A small image classifier, trained from scratch: norm layernorm, muon at rate 0.0032.
Rows from block 2, named by matrix and row number. Rows with one number belong to one neuron. Each number is 128 + 24 x the weight over its row's rms, rounded and kept within 0 to 255. All counts start at 0. Numbers have three digits each. After the name is the row's rms in percent of the matrix's.
# fc1: MLP up (model.blocks.2.mlp.fc1.weight, 512x128), inputs 64-127
# fc2: MLP down (model.blocks.2.mlp.fc2.weight, 128x512, transposed), outputs 64-127
fc1.275 099:122126107073129091139100110088158113156125100116103156111125143124135068122091110133102130128135114101152122139115128174149134142160125123147079101117116113110154123106131111137093134150111143
fc2.275 108:122067132110118077117140101164135079154128091117132129154119155107094125127163117091120145156164124128123137117126113115194145110155134080127134163117146129104148175117131083122145137097110118
fc1.276 112:128126099087118138169139136150099150128117163123119109091098117141118144153116110149132117087130177112131146138096142108094154121155118093114123113125110118132145091116091108118210101157144175
fc2.276 101:106143121145141106125126116118133141105123132111115133072133121119122162160117189140149114114133124131116111110169147174066125110134098118166164078147098113179172139162123141118122103078119118
fc1.277 114:107141148122131133135099145159137147140156131135133154155119116133109152106075150117144141116148131067115150107126099145138084125114130131090113103113109101142124098125131066122097103123141157
fc2.277 118:118144133086126151146123084153134139132136175110134168171157114119113163117124127139137107142138138114087120147195130127148094105161113165102112113124110119110122154083156107155116095121138128
fc1.278 084:131109110144165150139133158172130080139133129153145125136139124121122141091107144127116105110074069159134110115124111116149117126158083135123098126137133079163137149073113140083139121147191098
fc2.278 089:133113129147127123135154106080092117147121157108115098153114112093148137145154105116109090149189115116135094155124134123133131127155147133116169076144111154133152123173121075153128133133160127
fc1.279 050:127150127115121133090187127164104135108168084122121149124133108116116112138084105147116158195156153101065139111100126150108105095145119106137136132143175088130130170110114144093126104122141127
fc2.279 047:150137109129101147115095130148146108125066109137103117125112164079159106163123099147092119122144071132109119185139139097158093106124101144141116102125112094125131132141135150116111163143149129
fc1.280 106:122087080177142134132128166137163135138114138124137102095123128176175108076135154138138113133127134110085180152136144091177108133099099140140154131104112125134099172144107111138155129114114046
fc2.280 105:139159088179101151142109118127123150121105109105127133159092178126138154110128130106178157107103141167100089149112133148149106109122135124169119172144176145136140117086122119136084124026107120
fc1.281 053:120113138142149111150156114165147179123086164134195157135145119159128145101124163127101149094167112128150116140141123143137145138119137118175097146105103119131141110128125129129161139155172121
fc2.281 057:116149151109113110117172081115120151161149135124166140120133119100126089099154098109148125131133179121140090150146159122142112159113115165122156159158072104145093117196083131144133139083093138
fc1.282 091:138180143158168128157123131161118121150133147125125140153115130120113142143084136144145116173129126120120149118102127141125120086168116098134109124095087127126127116149106110138094134126095142
fc2.282 099:123116118144124129141111152158139147112114140118151110152172114156132127124136136144115122146137130146138086111159145093159155136157127105117102191168121096137095170180082190142124126120104095
fc1.283 112:164112124157136150137174117154131146126181121160113138128141149077139103087121086131122083217123131159102122156127150126114166103117142151144128084099101134132111139121125153120115146119074118
fc2.283 094:161138153125161153136151166152129121110139108113113144161136121181107119140134074117079141111099096135155123137155103113134194169151132128099119133124146137126111115105137148121130109125190089
fc1.284 073:138152084164148155113107153128148103150159082142090126127103136096172165136160121141122163147101097144141137126132169140119101116185094136123127102102141144129121098098126129128121109112159117
fc2.284 076:157108104152155153157129156081133093149088118063165096135108141086160192138155159136167117144184146134102132152148152111141119133148125087120165138081101106143149132129129122128150141087137156
fc1.285 126:090145104117137116125125115117129128139113107073147143131122089134147117142089146108065101156155163079110126157106133152115155164175093096109130169140154116114110126103099126099145130123114146
fc2.285 129:127178162133132139120078121118135112102083134114172105168120143128130093108117118080097134102075080132143117085084107155176135104093123124109109124143112116169128121145104118114094111115099081
fc1.286 097:152133124171120132087164150115085176112121126159098148064121121133159106146137104100128147120170122140159125112135140158114106118128106161155111162108097119183152131138127142154075164112160132
fc2.286 115:102131096122140155115111124112105115148137126127148092139119133109140142079115132188143111166165122111145121114143114155113168115143154160157106076125086175111146120140098120144087113131134163
fc1.287 109:174128062112144100145118095175169157131118107145124139143153146124102155101127126104155088137112109114140116121148106118120113149124145117122148133130113093119104131121104122155112144172152127
fc2.287 127:144146152154161124134133136184118127165163100163158060159109173128136154116156071110157116119126170145142094134134128138158090150177150133114108142101103116094148129151134157098102140147129107
fc1.288 083:176131108112128166092147111090120136114130159109097151111145129145108086144139159111112148147173112134144131125147120087089154111140116136121139145121124108109118105167140136144080187157146157
fc2.288 093:164147158118131071135129113149089110143105131137096160158159107140114108161158093149154167142139157123094096146121107141114157160104135130140109158125120127105126113084146095162159125127165150
fc1.289 102:142092140138052139096134109082115092101138121117124130127150156110130086131130141100074138105074110124118103141125102123122139145121134105124132132138130151180134142131126124112158117120097124
fc2.289 125:141100137160110112158109120149105160068146127126147158136146096111165144124127149148126153129117155102171125128164110119117111136159103133132112125106190160165123129144151167145161139126118138
fc1.290 110:115121087155124103120129161110128126140099121142148162086126084104144142141118166086111098149151092138114139160158126131128138108147129126143107058100143100092098088141100098104127164101142137
fc2.290 114:114126140089112134122088128136136138094124128176110128125097136157090107149152102111126109134155170147135110103113133130167144104139160130140079202125081118113169172120126140080135159146111110
fc1.291 093:086155128151155117135138106129099135113140145130174147106113131142139195148099112123130092126093099095162122108165143118090098134116095116132100138143149107131129137204129135147094166098161174
fc2.291 101:153123114093094169162143154101144161165164163126159171157159118129134172131130157163125145142126134140154127077098089139134099169132125094100131098146125103169153101129127097147155090107117120
fc1.292 093:103085127162139162124100102158138160129135102141121153100122126154146136177119158161142142139141120143097170141142130104154110127173116128187146115151136112117127105176138133149146143152086130
fc2.292 106:109132109121066115146139105140147149115145116158160163098152158164097217123124113125139174078154153096129160161114146140169144146115088151113129127129094124157103134107108097132129125150096169
fc1.293 117:137168124132178129164129150120122131178137107120122125108107106137126146110096166147130125146109142097139125133117136182093156150141119159151105184110099110137160127140095087087113154145117161
fc2.293 095:168126132120146156141111158128171144129121128134104140131124154100153088117161077124134100186122140136149086093095130118192102125110115137157107159142138118178104184104118139152165124066158117
fc1.294 105:129155120127137120124109119129134110128106108121127142140068153128126092097142157109133124154144105157120110123091084151173116135122138146150136110140116100115129165094125092088097132159138134
fc2.294 109:126121106174105131126115107081117168144159134127109111117144138133185155088117131085122109123179103141149158121096170126159147124111118155156152151157161111140114119131156100082148109118129102
fc1.295 081:148131141106120135117127114126134130129117114155124069125161118118111160106163187099103142114095105112138115099134069126111145144121104118104136143143122098126140109134084122124136108152115101
fc2.295 081:116087119135099112133137108120163159125133132141145141143084123116103150165111119136087129107139186129063112204106124159127112172107131132092173112115166119122108145133140118133120144164145125
fc1.296 085:107103129119140162140142160080116122132092121116129122147114173114129119100102076140126129163148155109145125120102117151084131125160147123156103159108131161155167199133167150135162126128115152
fc2.296 076:113127135123118123088095128126131147128147138132131171118090123103118082147117157130074142138163101190098134099122111150101134159176113127126097095155129131115126080125113141172119165124110113
fc1.297 032:089131146128129107118115129128150161092139122108134151150100092169085105155139104142081104118079095121164098154096129149156103132119092175168117103139157146159141098165091155108128123110084146
fc2.297 032:174138144161122074099131131128101145140135107108087126114115111108150158109113136167100154155200104132140065117104130126164138112114116143139125126093084108113149101148167139159113113111204117
fc1.298 091:093133147134169161080127155149139131154131115105136128112136150138124147129100161112094129097161142135111111156149117144127110198143108124138138128133124126146159092101167132146173090123149132
fc2.298 075:154136120137130149128181142126110106101155110103153129165133137110121095171127142127089158105129070163136139136167121116146122070117136102140122144142131158136112166106132160122106112135120135
fc1.299 115:119169130149140102121114135130086168118179092167155162146099147130128109122116123107130133133157118139099139150132102127126123136153146144083086164160119117121104088146141114150098150177114160
fc2.299 126:144137114143165166149100134102156124097140170092103154161111134143138138110111169120124080127143095154082097112125138100119119101148160163110133102113133135150091107090104114153077111112123131
fc1.300 097:151094119143105143132105142119141083156109151132133100200104170103120125124158134080135130093153155183115131102102126182112116151175065153114127126120144135144111142122159161108141089146120131
fc2.300 114:105124138115108131161144097103140158129140112171135087151119141155134095154129085157124114137153110201123149109098107123112119139116096123125121106142132156149147111158118125112129105129108105
fc1.301 092:141111157106103118115155140123117136168142145120137180110123150139142137108116131095185123141114096108151113102132105160166103148151113176147133164082139124164144114122165128147117122118102130
fc2.301 102:129118115146084161122108154133119153156144143118146162186112131108146150091130168084079118091137145128117182081109115117151129157123122171133144137123110131146136123168129113102144127144172111
fc1.302 072:171138181148145110124126120145129111104138174111144106110099128119129125114143124099133120123086134147105123135137115131138139137125119106160117173169168132091170092084125158137125116134140179
fc2.302 063:120101142142165134109105129161152142103118157142121127105109141177116143153139153125166146132167140080092120155134170136103129155141096126110103119098146169128123089137183157118103108134131119
fc1.303 110:119161128119116146146131131155100148085164105133080098130121140126135133122140153155166125163138127114130102125134093131135105114096122145132128120176124100115118100076106135164108145173145118
fc2.303 120:125086148160126090113129128086140126123109126156162090151119094144085108137130185145107115170126154121126132117165131108123108128103145166089134106135115092129111122140129183133098131107155127
fc1.304 134:117119073114150089136116113054139160131134133105106078131129139089121129152143094118105097114141113125103115106121120129097179146144098117123122171109140140134130144083128113128135127171162071
fc2.304 121:169119144144095135138138153174139143083120126109072095139135105127137163125151184146117183114156123115135111170145108128124182117115131144097125121154132104127140137142124104111092107140139117
fc1.305 133:121136110176127143083138137105119141133123098086107145152146110160138136098121092093147077152136135179094155121140145141098136140164139098117121116088134101123092136136140083125102116156134129
fc2.305 159:136104155128126130129144152095125134124091102106130091118116124126128135082160145161107142130168146092150178163083086134129134166124161140130144114079184186115131135128134136111138114134117147
fc1.306 130:137153105116147114127093129118100169151124090113130104108101136142088130152097169114130103132137161131177134114095121126120152144130155102146164112097155158112088145129140117160133170144133170
fc2.306 116:108105102138122142130098124124128089112155164147097124098153116108101120141140131146125153140142103152160104140144148116118130124101122114145143085126107165155132180147108119116132149206164118
fc1.307 043:116154132106012125134133137102100133122130133140165165099125139119146166091141107190138061157120142148113100137119105111138139109146163129127111090119145151166127100136141142135145124152137129
fc2.307 035:142125136171107125139098121116120147158140134141100136098098084092110127094132105129147158117152169143134119104114161149112134179095123138084156137107149144151120100125095102132167124093104084
fc1.308 098:142137080135158117144153143125101129148140130115144141139128100118142087164117134114134140150165127085127126140093154119118102090174125136122121129167107134133109103170131109105079122097105109
fc2.308 107:156153129125077161096146095142169086139156108084152097083124155122142164154128153133126101130151118131113111103101108114141089154137113099150094130101142130112164104080137126120087155118144150
fc1.309 068:129103152117122141108142136119148096155108110102159168134150186098122140111136113140138120119144097153139152151146156154106102130132130103109159082136125123081128148164108125128119126122136095
fc2.309 072:064127193111120137138149160119125141078168130109134105135135155150155108131090128086152178126139154107077115068139143130146131089141099148129141146123108118117163135114155129125133102132154099
fc1.310 101:130137128131166178162117136149113157112145144155170111143110139142133148134150140102153120138178133099132121135194161119166140134140153173166153108149123088159129140121130143114153153131136139
fc2.310 105:133150157152141067137136126111124145165150124110097128116128130116111132149139161119155042125128139102143124116134154113114107132133143104122144114117089120095086106158091171104101111144103129
fc1.311 087:133104088102088136133144149151107120159092125123105135110092089119147077131088148099136109124102138132137138097095147135118106155165109140123115129137112149161141117145143148071129106137103116
fc2.311 078:166089129144103129140131129103141153127158098099091132105117127117144164099141110056179139092182113141136133145152119121189108118135126125138135112148132096146161145135122115114145143134117118
fc1.312 112:074121146077107197124134136164132159105114108146144137067126137156096117117127148100154162126146139129133085098084113105121121117120118094121109114111154128103126131117110120147105167125133163
fc2.312 114:131108132125129091117124071111145145150127127204134114145157121110116140139131106151140164103107117126104163160112150082155104141149086140163115138099142112082088129106113109138187163111087116
fc1.313 123:100142125115117165150140131125097129175150123144126106099103133166110145161092134114152138184138132119163155123139112123112098080154117140120155100099156119119132105120176144101098134117130127
fc2.313 130:119135119111053108147114118095110162169155122183073124106194124120104110112113151148125130152105138096094117154186143114134117067095143118114157147119114129103127113100104079119138141106127149
fc1.314 087:125133146130112119133131137092097153131132111123158115076132106142073114124171152132083140187092126133114119119089158139079172096132101121113074137119151087128158083079091141140124133116111131
fc2.314 107:098122140141159103092112131149178111173132124053085119120138138091081148121129137144146121147155104090106145178152141141111107161139103141111141165108115079112089075124142139109109116118168153
fc1.315 099:105118091147143109104145103124115090128104075137146131165109125143108155143105139161128128117075096133135104096140140155088127114162110096149174102132153137138100116106095132173179108119116128
fc2.315 101:161146129140130144116148060112138107107150157143133143121130078118114170167131112121148139134127133166105131132129143118122119149126116133157121161152089135120101087137145111157119143099118191
fc1.316 148:131132102133088131111104087117065131154134107157108150132173128141216116123129122121095134152116143145095110154113129134157071138112115098151169118114110115137094123094083087117087121130112116
fc2.316 129:100157139100112134132128116135139120107103142143133119112125160125192113148144141154060124125127142122159124116139112088132165133107125189139094092129139151128111104123119139102139239112162128
fc1.317 109:120099082121140106103081134154124112149093120133134127114125112104136116132106116121096131155149083136154146128105134130134094116139104152111164084087186087165153134148086147116128167098117082
fc2.317 111:129125105133129133125170118090128140137146106174137106117121127131110138124138167145101143141144119115148169124110135098159130115134175161114154127124105134078110102133136092144080143123116117
fc1.318 079:156137141126175108108158109166152116139096122157164115101113161130129136122107145105141197128140169122134151115185119162138139107139095130095169130115118142130111080174107089136141127115128154
fc2.318 082:103102146116119095132131104117107159146111070124158132180144125118153091093104115088132138141124127116152139135163104144134102160104115127124118118131172117117155115147068100099152126101105165
fc1.319 109:151118137148124135107121164101147138129168137144133104114141127155072117085132111107147133100132090141132128110133116132108131110104121123103085125124142125137115125110122147153079097158150135
fc2.319 139:090110163139103111172141118094103104094113123090145154182089128132144139140140108114122151134117144135144135132127110122114143115146136123075089060145146118171159130137124136146168119151147172
fc1.320 116:120114149133070175112142109105127165103111172119112099110127122153110084176127112126136132107171092163113150119143136138134140130127114142152117126090139133162135139125137145162150143126127141
fc2.320 114:139161145126120141107104087113105133118126149188100088140157099121125090148120143162135135105127115091120152132120133155133141129114099150112103180133113109132129142120101128159178110131115094
fc1.321 093:167114139147125143143162155137128109122138121136122157158122103078151154142097174134104118134161157099113162135143131124133157145179118112153174108059118129099152098126149096104176177134097138
fc2.321 115:148149149111151104123102127136153108088121160100153146136115140157085111140163068115158142103142157172138094175149159117112132093108143093144150146118115047143133156139085119131130131128143145