config = dict(
    norm='layernorm',
    mlp_ratio=4,
    kernel_size=5,
    mixing='mixup',
    loss='cross_entropy',
    muon_scale='match_rms_adamw',
    batch_size=128,
)
Rows from block 3 of a small image classifier, named by matrix and row number. Rows with one number belong to one neuron. Each number is 50 + 12 x the weight over its row's rms, rounded and kept within 0 to 99. All counts start at 0. After the name is the row's rms in percent of the matrix's.
After each neuron's rows are labels from the 100 images, of 14976, where the neuron reaches its highest value: "strongest on" is what is common among them. Only what is clearly more common there than usual is listed. The data: stained colorectal tissue patches (NCT-CRC-HE-100K).
# fc1: MLP up (model.blocks.3.mlp.fc1.weight, 512x128), inputs 0-127
# fc2: MLP down (model.blocks.3.mlp.fc2.weight, 128x512, transposed), outputs 0-127

fc1.283 105:48 29 56 77 49 63 41 38 59 64 52 52 44 46 36 77 42 58 40 33 48 55 50 55 54 56 52 64 49 37 56 42 30 61 61 56 46 37 58 52 54 53 28 57 53 51 43 47 53 77 63 47 67 35 40 29 47 33 40 36 41 47 35 44 53 43 33 70 63 41 48 41 43 24 31 57 31 50 74 58 54 42 70 63 26 62 62 42 51 83 59 65 63 49 58 60 46 39 57 47 45 48 40 43 45 65 68 41 54 54 41 54 63 17 58 43 59 48 36 42 40 43 70 44 43 59 48 57
fc2.283 096:44 37 42 66 27 50 46 45 48 53 68 54 50 44 43 43 30 48 48 44 26 52 50 69 56 41 54 54 59 56 60 61 52 46 51 50 60 53 36 49 42 47 59 62 73 41 15 62 36 53 38 52 47 50 67 39 62 68 28 63 38 24 49 42 45 29 47 33 68 68 43 46 53 54 53 61 44 46 47 58 49 57 38 50 43 55 53 55 41 26 65 66 68 67 62 48 53 58 41 17 68 59 32 44 37 56 51 42 42 29 45 62 48 52 59 29 58 49 17 40 48 65 41 41 66 45 66 45
strongest on: tissue: tumour epithelium

fc1.427 121:46 62 62 54 81 51 48 43 57 46 55 65 30 48 43 63 49 38 41 55 58 09 45 46 51 57 39 69 39 55 60 60 56 41 68 34 57 33 59 47 53 38 45 43 51 59 40 86 67 41 59 52 42 60 36 36 44 54 50 37 54 60 19 67 29 46 44 51 71 46 37 52 54 45 47 27 79 51 55 60 47 61 46 55 42 51 38 32 31 31 42 58 34 55 31 51 45 61 63 50 43 40 59 57 44 52 43 54 69 38 51 50 44 44 60 42 42 72 38 52 52 64 49 48 61 63 34 54
fc2.427 114:61 46 57 46 60 23 41 34 43 44 41 54 42 38 62 72 65 49 51 60 55 74 49 40 61 71 70 60 55 65 56 59 45 55 36 55 47 58 63 44 55 65 30 64 64 46 70 46 60 52 44 43 32 43 39 41 49 51 35 70 55 48 53 72 60 46 83 56 38 47 54 82 55 44 26 42 49 58 50 44 59 66 37 54 40 59 47 52 51 64 42 43 47 46 63 25 52 69 61 63 46 56 34 48 65 35 55 48 55 52 57 37 36 48 63 53 60 55 41 64 57 43 79 75 38 62 37 55
strongest on: tissue: mucus; tissue: normal colon mucosa

fc1.510 073:49 57 42 47 62 50 27 75 32 43 60 25 20 53 30 52 39 27 53 64 37 39 41 62 76 48 79 46 47 58 50 40 56 39 53 38 38 52 34 45 68 45 62 66 47 53 49 64 55 49 51 32 60 35 58 31 31 41 49 46 35 42 38 60 57 41 51 48 51 48 59 53 58 37 43 36 52 51 56 33 41 45 54 61 48 55 42 36 54 58 36 63 47 62 48 35 40 78 35 61 65 39 56 51 61 64 68 65 35 44 46 51 37 53 76 75 57 54 39 53 39 40 51 46 48 45 43 73
fc2.510 080:25 63 68 28 42 45 58 63 37 36 47 48 52 31 33 54 49 54 59 39 41 66 46 33 55 47 60 38 45 31 52 34 47 48 35 62 29 34 09 61 27 57 48 67 46 34 47 47 63 49 57 66 38 48 51 52 62 60 39 38 43 61 49 27 44 44 61 47 49 42 43 36 52 65 59 42 51 46 41 65 30 58 41 60 54 47 40 51 62 69 51 49 40 67 53 52 34 46 52 40 44 35 35 60 41 56 37 56 57 53 44 35 41 46 08 55 46 29 71 40 57 45 43 53 57 38 55 62
strongest on: tissue: debris

fc1.382 122:45 48 51 42 37 47 78 40 48 39 39 62 60 54 48 59 35 45 43 56 41 55 68 42 39 54 41 41 27 53 48 62 52 41 34 40 59 43 32 39 45 37 83 52 56 53 56 39 45 60 26 56 34 34 49 62 30 49 58 57 50 43 57 41 61 45 31 59 22 35 32 53 53 42 32 49 41 50 41 30 40 39 48 58 49 36 35 49 46 62 32 37 57 57 79 54 63 48 50 31 48 45 51 29 47 47 35 42 81 57 53 47 52 69 60 44 37 47 55 25 40 30 47 60 45 56 69 66
fc2.382 140:80 65 66 48 50 36 50 35 58 50 39 70 63 43 55 59 69 43 40 70 48 42 75 45 46 57 45 60 55 46 75 46 29 44 64 49 36 47 55 41 33 63 62 50 42 43 31 33 46 51 46 70 41 46 33 62 30 67 64 59 54 53 59 52 54 62 54 38 52 63 47 61 42 42 65 51 51 42 72 63 53 63 41 47 53 58 47 57 66 52 33 57 64 69 48 26 63 48 20 51 47 66 60 63 43 73 46 52 23 42 50 50 58 73 50 44 50 60 58 70 53 68 60 65 53 52 52 60
strongest on: tissue: tumour epithelium

fc1.150 113:44 53 47 41 63 36 62 53 60 52 27 60 64 57 28 44 42 43 43 60 54 56 48 57 57 44 30 56 43 49 48 54 62 49 42 38 30 48 48 56 23 47 40 22 76 47 37 54 57 44 38 63 52 62 45 53 51 44 62 85 44 58 41 55 58 60 51 30 39 37 40 50 62 73 49 58 43 39 52 40 50 45 52 53 43 26 37 52 51 44 31 39 55 37 46 47 47 83 61 49 68 52 56 44 36 56 63 64 37 59 51 44 34 61 51 40 26 46 39 68 56 53 46 44 41 07 43 64
fc2.150 123:75 49 50 42 59 40 45 59 66 83 40 61 60 56 62 47 56 56 44 60 43 58 13 43 67 66 45 28 51 52 36 44 63 45 58 42 57 73 46 69 57 31 48 58 59 69 42 45 37 56 47 62 44 63 59 49 52 60 41 43 39 55 67 88 43 61 53 40 61 61 71 39 44 63 46 53 73 30 39 41 44 40 46 42 59 54 39 67 61 45 62 51 58 31 51 49 43 67 53 55 43 44 57 52 75 45 47 41 36 52 48 44 68 78 38 49 38 67 48 52 50 60 44 43 39 56 44 42
strongest on: tissue: debris

fc1.79 129:57 71 41 36 57 39 65 41 62 36 44 40 59 57 60 61 68 62 45 33 65 38 62 62 42 40 64 44 56 46 58 38 65 56 58 45 61 56 54 69 33 69 53 41 52 60 41 39 50 84 60 33 41 47 68 47 38 51 44 50 66 63 41 57 57 57 26 48 66 46 24 34 67 67 28 48 67 58 34 52 56 39 47 60 40 49 23 46 50 52 36 47 41 61 52 70 74 26 47 59 57 44 63 55 43 45 58 65 40 58 67 63 29 34 47 52 47 42 43 56 47 29 49 57 53 39 53 59
fc2.79 117:65 37 50 65 39 49 60 36 44 42 53 69 50 51 42 40 48 59 13 60 57 58 47 39 49 43 64 44 46 73 37 37 35 49 38 46 49 70 66 36 65 60 46 41 43 67 51 46 57 40 45 33 66 61 45 57 53 70 62 60 55 52 33 65 43 44 47 43 44 39 42 60 25 34 42 42 64 75 38 54 51 42 63 47 57 55 39 41 38 34 44 67 26 61 57 55 48 42 41 68 61 50 30 71 21 70 51 52 62 46 61 51 31 45 43 45 64 46 35 55 38 58 28 51 47 44 56 26
strongest on: tissue: tumour epithelium; tissue: smooth muscle

fc1.327 114:25 60 49 60 58 69 45 36 36 34 37 44 43 50 33 66 66 46 69 51 61 57 64 44 59 49 72 35 62 40 24 35 48 48 55 41 22 45 48 41 54 43 50 71 54 39 76 45 30 56 55 36 38 50 83 50 51 37 42 36 44 47 45 48 38 47 42 49 64 35 41 47 60 48 48 28 55 68 36 32 49 61 60 51 28 30 47 37 48 26 42 60 42 58 40 35 47 49 47 62 43 42 56 38 38 64 45 34 56 43 34 48 60 39 49 55 50 76 49 34 51 62 71 47 57 55 41 56
fc2.327 114:47 71 51 43 53 39 61 47 39 45 59 42 52 42 45 65 30 36 67 43 28 44 49 49 62 53 52 29 35 41 66 40 47 39 40 55 46 73 48 59 26 57 60 59 16 50 37 42 34 76 71 67 52 60 56 57 59 70 57 71 57 51 58 44 58 34 64 43 47 73 51 45 62 57 59 45 47 67 32 41 52 60 39 36 59 58 43 51 55 56 64 65 25 67 54 42 51 38 39 64 44 73 40 45 45 47 57 49 41 31 24 41 40 55 52 42 35 66 66 40 50 56 46 56 47 30 55 45
strongest on: tissue: debris

fc1.187 040:60 51 45 52 33 54 33 39 48 41 52 44 47 68 61 60 43 22 44 58 32 62 44 61 40 69 51 51 26 52 67 57 52 35 42 48 65 54 56 71 46 47 55 41 49 35 31 66 56 56 49 44 53 33 62 39 45 49 49 70 45 35 35 44 52 60 55 47 27 52 64 61 46 44 43 54 25 60 59 44 31 53 48 20 42 59 46 69 69 50 12 61 53 54 41 61 57 56 42 35 54 54 46 72 57 53 42 49 29 53 37 68 32 55 61 59 45 59 48 71 37 68 37 54 31 54 34 45
fc2.187 040:29 56 52 50 59 56 37 41 53 55 31 44 61 56 35 69 55 52 37 41 33 71 34 56 52 75 49 59 51 34 51 68 53 61 49 44 35 48 62 59 41 58 45 52 66 66 41 38 62 42 45 48 59 37 57 56 40 45 58 37 36 40 45 39 45 67 29 43 42 56 39 41 55 82 72 45 47 56 41 65 49 62 35 51 55 42 54 54 69 55 39 46 78 60 57 77 50 53 57 35 70 25 59 45 68 54 42 60 23 53 60 36 58 53 50 45 68 31 62 41 56 46 46 43 55 23 60 70
strongest on: tissue: cancer-associated stroma; tissue: debris

fc1.393 091:60 72 53 38 60 48 52 55 42 25 48 46 37 59 61 49 48 52 58 65 46 56 61 28 52 59 37 46 60 40 61 58 48 49 21 61 59 45 55 29 45 58 30 39 57 62 51 40 49 71 35 52 57 58 31 38 80 41 28 68 75 45 65 45 24 42 54 40 46 41 52 55 61 43 49 86 55 49 58 69 34 52 49 33 46 50 47 45 47 47 71 44 48 48 62 52 39 56 58 71 49 32 50 30 61 50 36 40 57 74 35 44 51 39 65 35 43 55 49 41 60 37 55 38 43 33 60 52
fc2.393 093:50 48 35 66 53 48 68 59 62 64 44 63 49 33 52 40 51 55 50 56 64 22 61 63 43 33 37 36 56 62 42 54 47 50 45 51 67 57 34 46 71 49 72 52 30 37 68 72 49 67 49 35 49 52 57 37 57 43 33 71 50 51 64 32 74 63 64 52 42 52 55 63 54 57 65 43 75 33 49 38 62 50 37 55 64 55 57 42 46 45 42 54 53 41 41 59 55 55 45 66 36 78 40 47 49 57 63 40 24 58 33 35 47 58 63 48 32 84 50 65 42 56 44 53 42 65 63 40
strongest on: tissue: mucus; tissue: normal colon mucosa

fc1.178 101:48 41 54 40 45 42 42 73 46 39 26 35 75 35 45 38 66 57 42 32 56 59 52 59 47 47 55 60 46 34 60 53 77 61 34 61 49 61 46 45 45 76 35 30 53 50 49 32 47 44 62 48 57 55 52 43 32 31 54 66 51 56 54 62 34 43 50 63 35 55 42 81 64 63 61 50 29 55 38 51 64 44 43 59 45 65 48 56 58 52 41 48 61 61 60 73 43 51 49 40 34 42 37 41 51 48 31 43 47 45 62 55 43 77 33 41 52 69 21 54 76 61 63 54 51 47 57 69
fc2.178 101:39 53 55 63 50 39 68 44 51 31 47 51 48 51 49 57 58 46 35 35 54 52 51 61 61 75 82 58 56 59 31 64 48 48 45 45 55 37 66 55 49 62 55 43 51 60 30 43 45 49 39 34 47 32 46 27 49 74 33 27 46 57 51 47 57 45 27 50 69 45 61 29 33 34 63 56 42 68 67 63 56 41 50 33 61 46 54 78 42 51 49 85 34 78 47 48 50 69 27 56 73 26 54 57 41 47 41 53 57 50 46 44 45 50 50 58 35 44 49 53 56 62 58 51 36 51 45 46
strongest on: tissue: tumour epithelium; tissue: normal colon mucosa

fc1.166 081:38 73 60 51 56 52 61 78 59 72 50 46 51 41 38 38 47 56 42 50 51 69 63 44 58 50 37 29 77 48 33 52 56 59 50 53 58 65 66 26 55 58 76 69 43 62 55 44 38 42 51 56 49 36 74 39 44 69 43 66 47 54 43 55 17 58 47 56 61 60 34 50 43 55 51 54 49 50 64 45 52 49 35 48 41 42 43 58 37 71 62 62 48 24 43 39 13 43 73 40 69 44 52 55 43 50 53 53 67 39 56 37 58 55 51 48 58 59 72 37 59 51 56 41 57 40 36 50
fc2.166 088:25 50 52 56 60 64 57 52 56 59 29 48 73 56 34 57 58 37 49 51 43 48 42 59 78 55 54 48 45 29 38 53 67 57 62 45 53 48 38 67 60 44 60 53 49 71 60 54 54 49 59 20 43 71 33 68 43 37 47 56 58 52 50 58 26 50 43 45 27 65 76 74 58 78 55 54 50 54 48 24 68 46 60 45 53 53 47 40 56 49 52 31 49 56 37 57 65 67 59 60 44 47 63 73 35 56 47 41 42 62 49 35 60 32 56 30 40 50 60 44 62 39 44 61 47 58 29 53
strongest on: tissue: tumour epithelium

fc1.392 102:62 40 49 42 52 60 43 37 48 38 32 44 72 58 66 75 39 33 73 60 66 42 57 31 56 50 35 59 43 38 57 54 18 47 33 39 65 36 63 62 48 52 38 54 49 61 60 21 44 54 47 34 46 33 22 45 39 44 53 54 56 41 42 48 58 38 51 57 35 50 72 31 47 44 33 47 54 39 49 52 47 45 33 51 67 48 55 53 76 28 29 46 47 47 51 30 44 58 52 61 46 61 55 48 27 62 38 48 60 34 50 53 68 51 52 67 26 53 33 35 51 61 39 38 52 39 46 52
fc2.392 099:68 53 55 67 39 44 45 58 46 50 63 67 58 48 37 78 59 47 66 30 65 47 26 47 29 64 38 53 62 40 67 58 45 53 31 44 78 50 30 25 54 67 43 56 50 35 36 67 70 39 54 40 57 59 50 47 23 63 53 26 62 41 32 49 33 42 48 53 24 54 54 68 46 45 42 48 61 60 65 40 45 62 50 49 38 43 40 58 50 42 55 63 18 42 61 60 42 32 37 36 51 50 68 44 47 49 46 45 49 61 38 44 42 53 50 45 62 68 52 55 67 53 53 38 38 38 48 49
strongest on: tissue: cancer-associated stroma